Weights of a small sound classifier: arch transformer.
Rows from block 4 of a small sound classifier, named by matrix and row number. Rows with one number belong to one neuron. Each number is 128 + 32 x the weight over its row's rms, rounded and kept within 0 to 255. All counts start at 0. Numbers have three digits each.
After each neuron's rows are labels from the 100 clips, of 14848, where the neuron reaches its highest value: "top examples" is what is common among them; "loudest band" is the band of the loudest frequency at the time of the peak. Only what is clearly more common there than usual is listed. The data: read English sentences (LibriTTS-R).
# fc1: MLP up (model.blocks.4.mlp.fc1.weight, 960x320), inputs 214-319
# fc2: MLP down (model.blocks.4.mlp.fc2.weight, 320x960, transposed), outputs 214-319

fc1.188:088167135125186105128175100210120107192142180118127156123131126159106123119097107087104135070128127152147128163120101113156089176150105134123142148176134151072100121180126130144113155142119162110159092153104147160170178162151107149136080115137090129155138152164094165122152138104123137119101171128070179056113083186042
fc2.188:134121144130056151086113098174156180107102085145157099150139051176065156128141179159127123124156136082167112151112110098153194113141169127082108159068123079097185104136118107102194139121126124151079098082110136150175127080123156134123132186104182121124159133102141121139128100087096172105162166126164118174144143139154
top examples: voice: male
loudest band: 250 to 500 Hz

fc1.587:163144123072071153144136133143138127145152172041088141138142172110142124159155177142104126182092122118110114164100105110107107080143141111073124085100129146035144091086157161176133129138106166135131113104172121137162120157143127162066142113105144106151130190162167162128133159094137082124123117171193182108137122142108
fc2.587:131126125182131180067122070196154130071138146165109099132177112151192139124078083121122088089091082148161117132133136184092133171158121097170107117124138140110128045178135145083133121184114080120122117190112121124115128131090176147146133143096214166110120076093127097174087137151181181119092161092046076151096151112128
top examples: voice: male
loudest band: 500 to 1000 Hz

fc1.30:083097137133113135165106139088116119122151072194120146113145103192112089147124120112086087120090133081098117151192094145145123085098124145058114155188121108112092074136168209106127075137103132087128138126125170155143151180123106146123149154147083189171059183176192101103169134127135123118135105112157148157134101075089
fc2.30:218104119119093131149094110165101102121065178128072097088152054064177085135099138118168102140121090179143167122118121174083145147126166116079126044129130144133131144086139165133151150168186144170144145088128129150147062111166127119101138099076130123116145120093134134160115160134151109125136129136143105133098132098132
top examples: voice: male
loudest band: 250 to 500 Hz

fc1.438:145178157151096185142130142080136150134108134150168124118109153084097132103165150094077112072110081101195112189106119041143183103131146167151128135140142139081169096093135121096137071188108083154165126100147132152163134162127160094092096132071115113088111049148126149157151126129113138120140187055135116134118189127148
fc2.438:110089145156164145113168122168106167133122131124052195111156095150173154118111151161111175188155192184139105074111134157124144102090140123061155156128137075153157146136189112148123169099165149118071114141155089108165157081144129148156143127168155101176122100172135072125144093101128094134174079171143145052105149144115
top examples: voice: male
loudest band: 500 to 1000 Hz

fc1.598:125150130134145118112138158114113091156135111101143149073115135120162097065159142101138140224118000144151062114094139143121133143149086085095091198153149114145121135141097099137124150075082118177162088073118114112182144120117100153102144136125129119102144100127138141138175155111145168162158112182169083113189109098162
fc2.598:077152077105080113085135091129120120167083162170085112105186154175096127143144116145083167099130190086129154169108165124118134088141118157148108024118138109143127109105173170075093139169103112122141126137111130127081117164126118160166153138190154170125127150093146124126121020164136134098088112126146122122115088128108
top examples: voice: female
loudest band: 250 to 500 Hz

fc1.672:173155132079122142120120099163133122110094113121165122131174170138159129142111115134123121115079125184131067153117179108144112134151104119159218160107070160139120118159113119194097168130134133126084049082120130099111140113126135081165129144130149058084181151142130132149136105112123064065150145133101149095121101151109
fc2.672:136118137134135136157143157163112109139118166153153153112168112128119178143097151132168131091160101082096169061130103184115168070035131199143074156140132150130130093146138123111092134061098109134159123161114111174130141135123156102113099076098119180147078093068140160102134072171139173142125170169148113143162211095151
top examples: voice: female
loudest band: 250 to 500 Hz

fc1.688:103146121138176158107112150147119136125126113068113194097115103128152092053159102082093093172112125092063137127076113117141086156122109182090086155147129180167173127158135141135153119140104165148159112128121115105156139107125129085109074122149142129152130130086127147102127105132110163158109137151158132132134128092092
fc2.688:114108140133093201158164114176068140111103112159215159094176154103150214150129112152166149128094164193171075160142172087127113079138187100139160148050068097154133137155138101147096171128172109115126155113100161139107153193113151117090169082113136114082145162158125103098147190096084126096185185141085127180077115120154
top examples: voice: female
loudest band: 250 to 500 Hz

fc1.399:103142167150123123094131077139221094092189131177114175140155099144061105154165148075160138166134149118131117132071106137188113153087086127195094166194111120079160113210186114160155114126100144122109153162164160149167122112141152108128158133151159114109131137095121095158124215071150150099158110103088069113115156151091
fc2.399:153104124117166141111162139087000093139141109119184090092165026109112170142128091138126135112086132136134186155122096166122103144125142127080177155063151120139091147055114110144140094102115075107163108161147133176060168124119199179123181150148107130164137139172113110171149098152145172130118115149156194101111118087120
top examples: voice: female
loudest band: 4000 to 8000 Hz

fc1.408:118148034130142114115093101126119173097113110139141145112097102110105145112137136148122145124129097171107067154131130128142107153168041118125140075104146112120135154079142148179099115134120105116092097086129110075149170137133115087169153149121183106119165140059068099189113109162093108093130134087103151100187106130102
fc2.408:145108161092083161098128126124134070137130115158038132135088129147159119139175129077151126146154114143138185130116123092124104079131136131107102096102125127078214142129103083102107122090151144124150164173120099168104129105193061152105131119102154116180094162123175110149130120068126101137166153128160077149146069123145
top examples: voice: female
loudest band: 2000 to 4000 Hz