python train.py --arch="transformer" --model="sound classifier" --dataset="read English sentences (LibriTTS-R)" --train_examples=15625 --n_mels=80 --hop_length=160 --input="log_mel" --spec_augment=false --win_length=512 --targets=["voice"] --num_classes=2 --norm="layernorm" --norm_position="sandwich" --hidden_act="silu" --mlp_ratio=3 --head_dim=32 --fused_qkv=true --bias="none" --qk_norm=false --parallel_block=false --inner_norm=false --subsampling=4 --layers=8 --width=320 --positions="learned" --pooling="attention" --loss="cross_entropy" --init="kaiming_normal" --optimizer="normuon" --muon_scale="original" --learning_rate=0.037 --momentum=0.95 --nesterov=false --orthogonalizer="newton_schulz_5" --adamw_lr_other_params=0.00077 --max_grad_norm=3.0 --max_steps=9100 --batch_size=256 --epochs=149.1 --lr_schedule="cosine" --final_lr_fraction=0.1 --warmup_steps=180 --weight_decay=0.02 --adamw_weight_decay_other_params=0
Rows from block 5 of a small sound classifier, named by matrix and row number. Rows with one number belong to one neuron. Each number is 128 + 32 x the weight over its row's rms, rounded and kept within 0 to 255. All counts start at 0. Numbers have three digits each.
After each neuron's rows are labels from the 100 clips, of 14848, where the neuron reaches its highest value: "top examples" is what is common among them. Only what is clearly more common there than usual is listed. The data: read English sentences (LibriTTS-R). In brackets: how many of the 100.
# fc1: MLP up (model.blocks.5.mlp.fc1.weight, 960x320), inputs 160-239
# fc2: MLP down (model.blocks.5.mlp.fc2.weight, 320x960, transposed), outputs 160-239

fc1.403:090167116217148185183133118152182167113115133165123121143071118122126147147141122150116117101175115116115091118132115106091149129091184098077127118056128176159105133127123098092068201124131135127121204108113138149148112146082097151171076126
fc2.403:212129141081125111117073161139094118134148145124150123156152132161135089125100145193134158177148125151165102122074131145148169139141090157083154149145199107131154152115077192125178070106169200129120033160147170088115124089163191074133169104
top examples: voice: male (82)

fc1.526:088104131175130129126125150088180115111096118077107150118140137067173099141138069158183203078175147116106113126120120042145159102147154101109099098151140093111115135135108142090136180154116150200165095135121101113111134136060110136123120155
fc2.526:179100064117133097161137146135098150142121193125158136100128138136102116132129159115091052166064153180094098098070085201139092092123093119140079183137109142151103177088145117162128090096160100093091140130145116107142093097160173113169138125
top examples: voice: female (95)

fc1.294:144140187139167171112187165088085132111153136167148170135125123107193124145083108161177085158160098153072140031099162129064120110103164163177110125110138138053149117112123093094150111119165132114093107142118155152088174129195105132157152173
fc2.294:142155128072112076155100115178106122164116114088098135149149098188172143134114088117102171124116100148179123136167135117095179118138084108069095101144088147123183132174129151150096140153081066162120171087135135076095125079118047102140147118
top examples: voice: male (95)

fc1.34:121166095181097157162151167129129161080165087146115091120139197078140151109058083121117157112144061097140118143142177155104068167128142103091188120130058107073102155131140157097071119129158132137138145185150167158146076066125117116137186145
fc2.34:087104119098139097118103115143101067138127111124083105184104120177104104143216119156116128090077130180107109125131102118127235068131109136199062186118160127162117173125151148127120169133085146171157156083163063107122157192094162187142109165
top examples: voice: female (99)

fc1.667:166145168109152085175141069136094158096159078109119037091138141163127146097090184134122126133159122063092142093175088198106109100067154148131087090171166119147113113152132141108184110164198125086136131168083133089114142097146127114083120128
fc2.667:096098126114134150115063127150150076116141184107116201134092101101124149177139079117139130110134132141173124162052160110106143188128146141108075183116099060128164116141161144112075207108113093107154130156130076166086127105138195143153208092
top examples: voice: female (99)

fc1.345:174118122153109160203081115162142168159075107134151137198143108128089076137126136160139101119189205184103100135103185140106204122125108131153061127128120187154095093124144154127118082141079101203175144136163092098111144152159090092163126122
fc2.345:090123088135158127094150161155131086137133165139083090099142153167161142147094096141117122114089112104127081154098064074121077171118107162158133166156139119121102136112147118105149134123160209154127118111109126121132090095131144141150121128
top examples: voice: female (100)

fc1.87:098122110119066139094161107123093144107092080156165124143156120174185177111136093134180069039142110154107144122068155137103142119128156139113187138115127113154125103074212092083085130128168092132194123147137080163144110196107110126167147128
fc2.87:102098174158087103115115148145163083165152132109062154106091120148039095089108168148087173199126096083150150138197125102144085124158186113100111087145159112157145174169105158174136161178105176144077159145098170159096143108145141122111080097
top examples: voice: female (79)

fc1.346:172131119146174105152141118148130064129150140120094107134162112094124144134071092154150133133112161110160170129102139141120144088101113099066144080125111141073122136134168146072157154150197118077112150162123094151210166118046097169095166150
fc2.346:053091210078109116124145138133117135164148144068119125130122103101146179129130153133117111121184127135099130128119165140110175154137148177167108147098091150174168124145080133130111132155098184114127092143148051166111100162135166116092113140
top examples: voice: female (97)

fc1.430:152165179173142124108175132170161166185111105155151186167164137139133143099112139080136177163145191123049128120129150136149106129102110170108162103108094152168179141118125081119077159172077212068127094093115086112090134149104160092139103162
fc2.430:156108093108069135129128143121120151077074173162150118141116188120113118175164168125117097139119144127109116063139112102144079132172103124116097117117143140101130110150107140134116105134086115141043091176132128099150158153114132158135082171
top examples: voice: male (94)

fc1.370:127178091095159177154112112153094181131123132149164124134193126099132181096109119130112069109110142142125204111112123099129128157104120099146165151113138189086085141150137133139085110093125143143129138161122115157113142111107071086132124138
fc2.370:138135159142111072095164133134124123140159191101062136088112077121131090163137112145086150106166140123139101179126092173090122128121143128141093103156192131143159125107101156102120098095153161116178155135101116093106152202112147161115194140
top examples: voice: female (98)

fc1.248:159195139132166074107104134147204163101108096117057114146120133120079201174102164134094203135141138097078162073096159119113086107080124160124157141140160072132171166199152132071129063167161128121160064132168122122118134108107138102190209082
fc2.248:081064109059153111100182102102084099090181118145152177122150126163164079156140096127144061088122119140160130164121129142111170168168135130111169106122103151191125075092114115145152190106114134098164177121166130109102098143174124164064095128
top examples: voice: female (93)

fc1.610:101113170184142120138123099133171106118088153162092139126139130139159127121081126075214160111159152142082130095084164140106104104138078140222108150176140134131161137149148124165099086097129198108071124168120090137157171123184088127112125079
fc2.610:155158115108118133114134199150065164078169118119144127117132120141152197141113163111123161115076133137198130127089157112202138170142084144077125113182121149060129120092072187093135165160127054129102131075123196100150126118101180132196119146
top examples: voice: male (98)

fc1.117:121145080147185098128109096160145149106119110138084119081124076142151141083116133089183076123116109160094122165111128058152110110107154155134094118100114089154150127142113084131101155132112170054080129175148183145144136134153111148081069119
fc2.117:117163151132113135133100117135158081092117101167146110130106123102155114168133133167100138136117146152108137118193124189121117120145134173168073150122134203105155116063151146106148145129170079112114147136125140150121061145064164129165149107
top examples: voice: male (95)

fc1.726:047091148168153107108129096090077178148087184136124111142113116105096195121127143096121142193196120159133121088129156145103144103126063132133121150131117143087108134104129065129139089155219090161151161108121143080171141117115089158067147093
fc2.726:164170163103184135180129110096114107142128079090128120065158076173175143169166142090123105102082206087164120164166156125142146192112123135097133135158124081146153132180111100102142125120095151152150105135152146154194080126077119115150114134
top examples: voice: female (91)

fc1.351:096159083093158093120109076147150127179166187123155103122113146166100121153144124143097119085046089119106172113213098121118067140146103141159144066122099142135168103173152191120100139110092157127139169146124121176130127148177103134176121087
fc2.351:179099146171125136119085126135131131102106075133180143149160104058153086152171139121172131123180132156109053207075094074144134110160178082153084105177171093114138160076103128141091141134166074152131123139084107082105123109089170104109133151
top examples: voice: female (93)

fc1.718:118123124113144148126136176088045085142170154082206163146153127105185164123166197139118174094130101127153125113164088098160113117151175111080120091133192087144108101181144146103129144099030117120171147147178096097074174210194141105129137103
fc2.718:176130168152156147130112130127160135121127115191064103083092200158109141170133105139149102109095102108121147147059134134162148163068168114194136106160093147147095149154111136070116090090186160145123165087102147178181130087121153161111159126
top examples: voice: female (95)

fc1.424:118036182106109142235191117143198119117132128158119083095131070154100093137132138078119111071185090114121097149128112110159105117132137165126086102104168139114173107113179149103083154112140157137149110163078162124114150128150110159093121137
fc2.424:132178098207155097098078101086051097160114129140162174154128145150140123089080167186116084210094144147136144152116132110107140114138126155155224080131131113141127129200108140134097096063184129145085149117118088110118107111102162090154119103
top examples: voice: female (85)

fc1.192:074110110142126124137136138139090144103106171087129159162206163120153080111110156117156127049128112158118143107103112146150169116088125075118178120123130095160129110147080113139066119154160148092101154133190156141143132139151155067152054151
fc2.192:169085163157115121147171132081169120083130082124130101087109155163181188118136159100129158119104143098111115106084200102104118141155148145146117073127183096104121151195092156131099107128101144160090129137107104123098162142132151111140170073
top examples: voice: male (80)

fc1.663:105154157149143109146152178122147120109176095170143168102102158146081123118071175088108140098165175093121131111019088093085105070127101124073158059151150120153102120148095075133097145178085149138139135148129117119112153077166147130127103067
fc2.663:148077133112122130094107086197108161146074150042159150084158061112109142153172116123109077184094060193168108110151090162158134157151117126103079169102127149118139157101155089167186103089134127086105153126163170139121095212098085123130072148
top examples: voice: female (96)

fc1.217:174114091105090035089103123147123135095102124086117123145114109164131156144167143171068104152110129144142118122158136160167129125103095096138138172127143138143147164162121120116160116157072111158089102224091183097172129113159109081114147074
fc2.217:115153167217180194130110061071121109180097080142118112126110109103099128111143113076194146131160195131097167109123138143141069142103154151096128154113161085075107116105149184137152103155186143131100128142140094166090122144069123160168122157
top examples: voice: female (90)

fc1.234:162114133116106143156091102122109106091156103155114104184124119145122138109138161136150160152141125108058112091118163111108053157122153089150144103182124094181150081149155112178151122141131078105127174103097108146050117123081142139091093128
fc2.234:155156102139143140156107140204172167144108184176134141152103112103130109140122128110117097118148111124129144112110171156086157118103155170128088131074078125116156194110113156104065132156107190061158119169116116059140162129142157118160141112
top examples: voice: male (86)

fc1.452:111111129172116115220169152139103140055089060118114117096134119216152145160185164148165132096140069206042183175139129143160165092039156124159126082152121100114069155180136112130097174176091122109073159161147193116143187127132083160097143103
fc2.452:156217073130136147145145148156145134182128155144173162105121139109143149108108110131075103206069118091169095119147122137161145078136122128132132171098133136096108106074108144090094107075179142130113112081129112174176075108147102075188119122
top examples: voice: male (80)

fc1.308:133165089109141151091119136187142182114200128169108118145191146093157127158126124093093175120087193136102108127135148159140171140072153116100130149143192091185129162143111175137136181145042125166164086109120158113109162166104133082146125090
fc2.308:130079144118129131114124157057130104148108122112139131138083109121083151112146136151089086121081101123135099169147107135116099169121135088123162138129081137118127070118162112095121090054190138150153124134143088152149071092120110186147097192
top examples: voice: female (99)

fc1.715:180069063136119164107120108137139102145125140175141160100153089071067122099159079119182126131058088151098105141141130152136104083108156159147087110125097133135137147120099133163132112096141114209167144111124108153101112152107078071077143199
fc2.715:028115131096180119124102091143107177147177119059101133129121148167104122150081207116071134144200137114114120132107094077120129104176171126107157150121137147159098092109123083134167111113121134049150141124139153103142114141145149152163141067
top examples: voice: female (99)

fc1.90:119159164109093101153178149152098155154134100098086124138143102136106136172115210145143093102133087108174083158148119143094116156182062152117158142113126106095125096151093147103140116114130123087114111101077121162131071136122091118125145167
fc2.90:135063166099109114197129091137139094132122146125150098145107126127056156105141128128131159125137153083094157141132147100097170088087187150147095090142111151196106118127168117120097132107093133158136180200152096137100193165074122122174123135
top examples: voice: female (97)

fc1.604:156120115148105142164134130153121155132121105182102141114130129133085127163119143076135112103097127102116135151123095100134124126115188129149129080133180146140189094125027112079202106118130113094094063074112148143149115098193096085090052135
fc2.604:135124132188084150138116148076112166146168147054125162167092171109154104098181160124151158175113090129147165099056122149101126183125124111110108170140095113116118093142161168200063113095195158146146189147105105127114097167145164165117159128
top examples: voice: female (97)

fc1.238:150063043098079153141132154134106151120122174063194178130107074115114128137097162177152111156109115165118106138074102114134185204161168090128105079147140081114177128096117149057109112143098099118139141106095154108094182095116155164111146121
fc2.238:076123142125141129126130100167114082132118170176120149089145146105181139123166154108113141176134119087137163107108173130105068112110135197142137121140136156115090148148102150128157097101155104122171105115137131111089123138131119164143087107
top examples: voice: female (100)

fc1.25:177127090089078160148130127143120159116087132134070149170172107109093104125049105136084100117072163144068195109081193055128141119124113110100072159093147114091109164159085143125175167108155190129179147134112118098079160146143125140150093111
fc2.25:119177101130112103108133148155215141133127077154129076077164117140149150108134181146167156122113139150225143110184050171122133108130139129102152126151128113089145075088140083144122110121080115121145060108197156094149130145089095182130163096
top examples: voice: male (100)

fc1.225:131134119117154205140181131152109133135157123083127182197160063130144140137107137115072084114151190142114097098166148086138122119151157088130089105131119089134121111114071075130152168108134130113121137176109123171078183097111126136159104120
fc2.225:112128101125112166081138133155169139162136178210149119133180141116127106143133176152171150173118126127145154163140150129089079076097081144104096124112104151118136152115102154118098145156066146142097098118127134078171124158143098117114099089
top examples: voice: male (97)