{"n_mels": 80, "input": "log_mel", "norm": "layernorm", "layers": 8, "lr": 0.037, "adamw_weight_decay_other_params": 0}
Rows from block 4 of a small sound classifier, named by matrix and row number. Rows with one number belong to one neuron. Each number is 128 + 32 x the weight over its row's rms, rounded and kept within 0 to 255. All counts start at 0. After the name is the row's rms in percent of the matrix's.
After each neuron's rows are labels from the 100 clips, of 14848, where the neuron reaches its highest value: "strongest on" is what is common among them; "loudest band" is the band of the loudest frequency at the time of the peak. Only what is clearly more common there than usual is listed. The data: read English sentences (LibriTTS-R).
# fc1: MLP up (model.blocks.4.mlp.fc1.weight, 960x320), inputs 0-106
# fc2: MLP down (model.blocks.4.mlp.fc2.weight, 320x960, transposed), outputs 0-106

fc1.591 103 [148 147 130 154 153  99 129 157 135  92 123 118  97 161 104 120 146 125  81 109  92 153 110 113 176 132 188 113 146 118 109 180  82 102  23 144 137 176 119 172 137 156 118 116 114 125 145 227 137 152 130  87 126 127 116 151 170 111 141  88 155 153  74 117 100 156 162 113  84  78 111 122 186 103 101 127 146 163 101 204 124 115 125 125 133 167 135 157 156 132 110 121  81 130 154 141 132  96 114 150 108 114 110  98 125 133 129]
fc2.591 101 [110 120 128 161 102 142 112 179 149 194 126 116 165 138 187 148 143 156 129 112 124  78  96 138 142 138 127 130 130 106 122 131 150 106 167  97 128 147 151 117 163  82 127 146 121  55 131 102 109 124  90 160  80 176 166 137 110 166 206  93 110 157 190 132 142  84  81 127 180 197 103 140 129 118 107 124 132 110 182 122 144 165 149 136 167  86  96 127 111 118 124  96 195 124 142  79 122 172 128 145 138 131 153 102 117 127 158]
strongest on: voice: male
loudest band: 250 to 500 Hz

fc1.705 101 [156 143 124 108  98  54  95 117 129 110  83 152 107 170 121 102 163  93 132 168  67  78 117 158 128 123 159  99  88 171 148 106 161 108 169  56 182 125 103 175  97 117 156  91  93 134 121 149  97  97 195 176 118 141  68 121 147 103 143 134 117 194 140 128 162 111 135 136 114 139 108 123 116 175 144 166 135 100 129  98 147 140 137 125 135  89  96 131 147 112 161  86 121 143 151 120 124 156 118 108 166 149 154 141 136 123  95]
fc2.705 094 [ 74 134 111 148 118 162 137 160  75 128 142 104  93 130 168 175 102 205 110 118 179 119 134 103 150 124 104 146  70 113 115 179 112  83 113 165 131 101 146 122 132  96 120 214 158 159 190 110  79  94 171 105 126 107 163 153 113 143  90 100 177 119 138  96  59 103 123  89 149 120 135 116 148 121  87 110 111 156 147  88  99 130 153  46  87 172 121  80 143 124 110 161 172 188 115 112 157  95 124 105  82  89 107 110  93 139 134]
strongest on: voice: female
loudest band: 500 to 1000 Hz

fc1.226 103 [134 166 146 158  97 117 109 178 114 150 104 139 121 109 122 134 128 154  98 142 183 106 113  75 134 180 139 137  78 134 156 136 151  93 104 173 106 137 163 125 128 151 137 157  98  99  99  55  47 165 110 122 136 161 153 137 185 119  85 166 155 168 178  98 108  82 115  97 151 161 148 117 148 171 189 143 154 176 125 209 133 140 128 165 118 128 114 161 133 180 100 189 151 134 169 107 134  99  75  99 143 156 101 117 125 132 136]
fc2.226 097 [120  91  77 159 139  96 166 106 131 115 115 129 110 146 160 116  79 140 147 151  82 122 201  85  66 146 100 107 163 148 158  83 102 170 160  97 103  91  97 133 103 123 119 163 139 128 131 117 142 143 159 102 156 151  84 136  59 172 194 154 117 113  64 151 189 154  66  84 172  98 104  52 101 112 141 124 133 158 143 109 164  95 126 118 114 130 161 119 163  79 119 153 126 135 151 163 151 169 195 180 143 133 175  61 131 113 116]
strongest on: voice: female
loudest band: 250 to 500 Hz

fc1.269 109 [ 96 136 101  76 152 150  94 120 129 148 137 178 102 126 147  87 128 104  87 159  79  91 109 131 144  79 124 136 112 136 151 135 125  85 150 114 138 128  92  48  48 130  78 113  88 126  95  94 158 125 130 126 140  93  79 138 126 142 112  86 199 138  98 113 151 153 155 173 142 128 201 151 138 148 181 124 147 140 107 122 176 126 160 168  84  83  91  67 135 156 161 175 162 184 107 153 192 178 146  78 114 162  98 114  74 125 142]
fc2.269 111 [135 111 152 137 148 102 179 144 133  94 159  17 141 127 158 158  99 155  84 143 120 163 174 132  94 177 108 134 162 133 153 148 116 158  85  54 147  72 178 147 159 158 104 141 122 124 182 102 149  75 103 102  97 160  93 105 199 108 103 161 123  95 146 167 132 109 116 108 150 104 107 145 109 123 143 134  72 178 148 158  82 107 105 104 121 126 157 164 175 138 110  76  82  79 172 177  99 129 139 146  61 125 193 106 118 154 136]
strongest on: voice: male
loudest band: 250 to 500 Hz

fc1.96 102 [122 156  53 124 130  81 106 159 187  75  69 101 129 103 182 138 180 136 145 129 160 112  98 121 114 115 128 132 108 107  99 113 152 158  58  72 111 144 100 123 118 149 149 109 185 112 148 121 105 184 160 156 147 109 129 137 171 102  91 160 176 127 110 102  91 151 160 148 138 143 126 154 118 134 197 134 152 127 112 135 115  74 140 126 164  88 109 159 142 118  84 109 115 133 148  82 140 112  89 129 118 179 136  72 109 105 183]
fc2.96 103 [ 67  61 136  77 114 171 163 121 134  52 200 134 121 127 122  81 172 146 146 122 113 116 110 125 183 173 119 129 172 105 134 167  61 117 130  98 116  99 110 144 148 172 111 156 118  44 133 109 151 123 159 167 130 140 195 141 157  78 138 170 114 138 158  57 158 146 122 135 113 164 108  45  87 118 103 118  57 148 171  88 139 176 123 124 176 191 110 131 131 171 146 171 120 144  86 181 161 165 157 130 179  81 104 124 118 177 101]
strongest on: voice: male
loudest band: 250 to 500 Hz

fc1.587 100 [114  96  95 141 186 124 134 173 125 157  94 117 172 155 123  79 163 167  96 158 177 164  90 151 121  97 173 154 132 181 154 106 127 142 109  90 108 117 157 104 109 145 134  78 104  56 161  99 164 132 105 130  99 118  97 121 146 142 104  52 127 111  44 131  92 147 108 114 116 120 130 136 165 165 135 124 113 118 134 117 107 113 103 173 158 180 166  97 123 128  81 146  54 115 163 171 106 156  80 128 123 155 128  75 161 107 108]
fc2.587 088 [ 99 146 165  70  87 140 173 115 172 137 157 141  87 162 146 150 124 134 153 152  86 116 139 127 154 182  82 113 113 115  99 138 141  87  90 119 205 168 128 168 149 132 102 187 128 154 126 127 152 125 119 157 131 101 157 158 130 158 129 193 110 113 112 140 121 180 125 140  56  85 137 114 141 105 138  82  96 121 113  85 184 177 138 154  98 165 131 123 127 127 133 102 183 121  87 113 156 176 192 171 113 113 152 153  96 180 148]
strongest on: voice: male
loudest band: 500 to 1000 Hz

fc1.298 093 [115 103 100 105 118 142 136 130 108 147  50 164 126 127  99 168 172 110  82 124 117 156 135  93 101 122 183 117  25 165 176  97 110 136 137 117 138 103 117 139 155 145 139 131 149 150 118 109 137 122 114 116 178  82  90 176  88 172 162 123 121 112 125 137 131 160  91 131 179  95 121 119 153 138 161 103 155  88  90 130 130 187 107 121 127 153 140 113 136 139 135  94 137 130 113 170 178  93  86 151 170 121  96 141 117 100 181]
fc2.298 106 [ 86 132 113 148 178 125 115 133 140 109 194  61 118 134 151 109  71 120 114 136 184 162 207 130 122 121  86 156 149 101  94 163 161  88  83 150 192 124 152 115 139 142  96 179 101 173 114  79 118 112 160  98 118 129 134  89 144 107 151 147 150 154 138 140  76 115 146 115 103 111 179 175 116 145 152 118 144 156 154 118 126 103  99  98  73 145  50 103 205 140 141 145 154 112 103 181 141 171 169 113 118 143 131 140  78 199 119]
strongest on: voice: female
loudest band: 4000 to 8000 Hz

fc1.767 095 [209 116 168 144 154 109 156 134  88 174 186  97  97 159 159 125 125 129 125 182  82 108 116 116 129  91 141 110 186 101 138 151 131 109  91 107 144 145 132 139  88 148 151 121 141 116 185 135 100 184 153 155  34  69 134 148  98 137 116 137 128 145 108 126 186  74 157 150 107 149 114 167 150 177 144 106 167  90  99 178 140  98 117 171  95 147 152 114 156 125 146  77 148 154 138 115 101 188  66 138 136 142 134 186  88 150  90]
fc2.767 094 [107 128 121 157 105 138  99  85 179 106 114 152 123 136 143 163 137 146 158 100 147 115 145 120 153 150 102 120  56 131 111 129 130 156 173 131 158 124 161 118 131 124 128 130  99 142 100  97  64 107 128 191 192 161  83  88  92 107 127  89 138 144  87 160 177 178 116 160 131 123 100 116 112  81  94 134  81 143 167  93 126 105 121 127 117 159  68 107 137 106  51 131 104 134 112 135  99 130 121 157  99 146 107 120 181 117 106]
strongest on: voice: female
loudest band: 250 to 500 Hz

fc1.732 100 [162 143 115 187  79 121 177 128 150 146 149  72 121 102  67 133 197 122 144 166  88 134 149 104 131 111 110 110 126 141 131 176 118 182 193 109 146 128  40  83  85 127 152 111 153 169 118 130 116 135 118 128  75 105  96 133 151 130 108  83 100 130 174 139  81 139 117 130 104 203  57 171 161 169 147 116 157 154 152 121 162 133 117 117 134 143  54  91 139  87 159 155 132 120 120 149 111 195 102 106 128 143 140 174  61 122 143]
fc2.732 088 [140 155 109 127 154 141 112  90  83  96 152 167 192 140 129 145  45 170 183 114 151 154 125  96 153 164 121 113 101 112 101 115 101 132  72 120  82 130 122 144 157 125 111 124 130 126 125 126 142 113 138 137 222  97 127 152  88  98 145 140  95 128 130 157 128 171 137 113 122 103 136  99 104 137 155 146 153 149 140 102 129 106 102 158  62 166 137 163 177  75 135  91 153 133 116  99 146 132 131  94 116 125 154  64 138 154 120]
strongest on: voice: female
loudest band: 250 to 500 Hz

fc1.497 100 [148 117 184 158 176 108 111 170 126  95 124 161 144 110 109  37 104 148 159 164 102 137 155 135 102  83 183  98 118 136 120 131 184 150  95 120 144 203 101 123  79  46 155 131  89 128 111  71 169 114  91 140 159 143  73 148  78 140  74 125 204 141  99 127 177 103  95 122 145  73 136 151 119 170 139 174 166 161 107 123 124 175 126  96 109 124 140 162 123 117 137 144 121  80 128 197  96 170 154 151 132 116 185 152 110 100 144]
fc2.497 104 [157  82  55 138 118 123 183 114  64 127 149 110 125 150  69 178 125 180 137 151 156 125  77 155 135 148 110 176 116 138 122 182  61 136 181 116 142 107 112 105  84 106 137 150 108  54 173 129 125 105 146 100 162  87 135 109 142 135 101 103 138 153  98 101 139 177 150 216  88 116 128 136 119  96  83  67  85 168 139 131 128  61 128  80 209 158 138 109  69 143  94  90 188  91  88 114 144 119 116 147 124 140 162 104 131 161  95]
strongest on: voice: male
loudest band: 250 to 500 Hz

fc1.346 097 [132 133  99 161 162 126 149 115 136 105 141  80 103 108  95 108 110  69 103 155 125 150  83 117 181 125  81 178 102  82 156 144 136 150 134  64  88 161  68 127 117  90  93 146 140 174  63 144 166  98  92 149 122  75 112  39 149 176 163  87  82 132  87 133 139 154  94 166 144 164 154 177 184 121 118 127  77 111 123 101 129 163 122 109 141 207  97 113  91 122 110 118 129 107  62 159  87  99  61 125 121 127 132 152 107 127 148]
fc2.346 105 [106 106 130 106  96 121 120 155  92 101 109 131 144  95  98 149 161 157 136 107 150 154 118 163 145 135 144  70 151 182 126 138 107  80  32 157 167 113 181 120 148  82 162 111  52  99 155 131 147 137 123 132 193 190 157 224 119  47 119 178 118  84 101 134 105 119 141 142 120  92  89 156 138 117 157 139 130 122 151 103 149 188 114 140  55  84 123 113 196 158 137 161 151 107 130 152 154 195 186  58  77 140 117  67 216 141 101]
strongest on: voice: female
loudest band: 250 to 500 Hz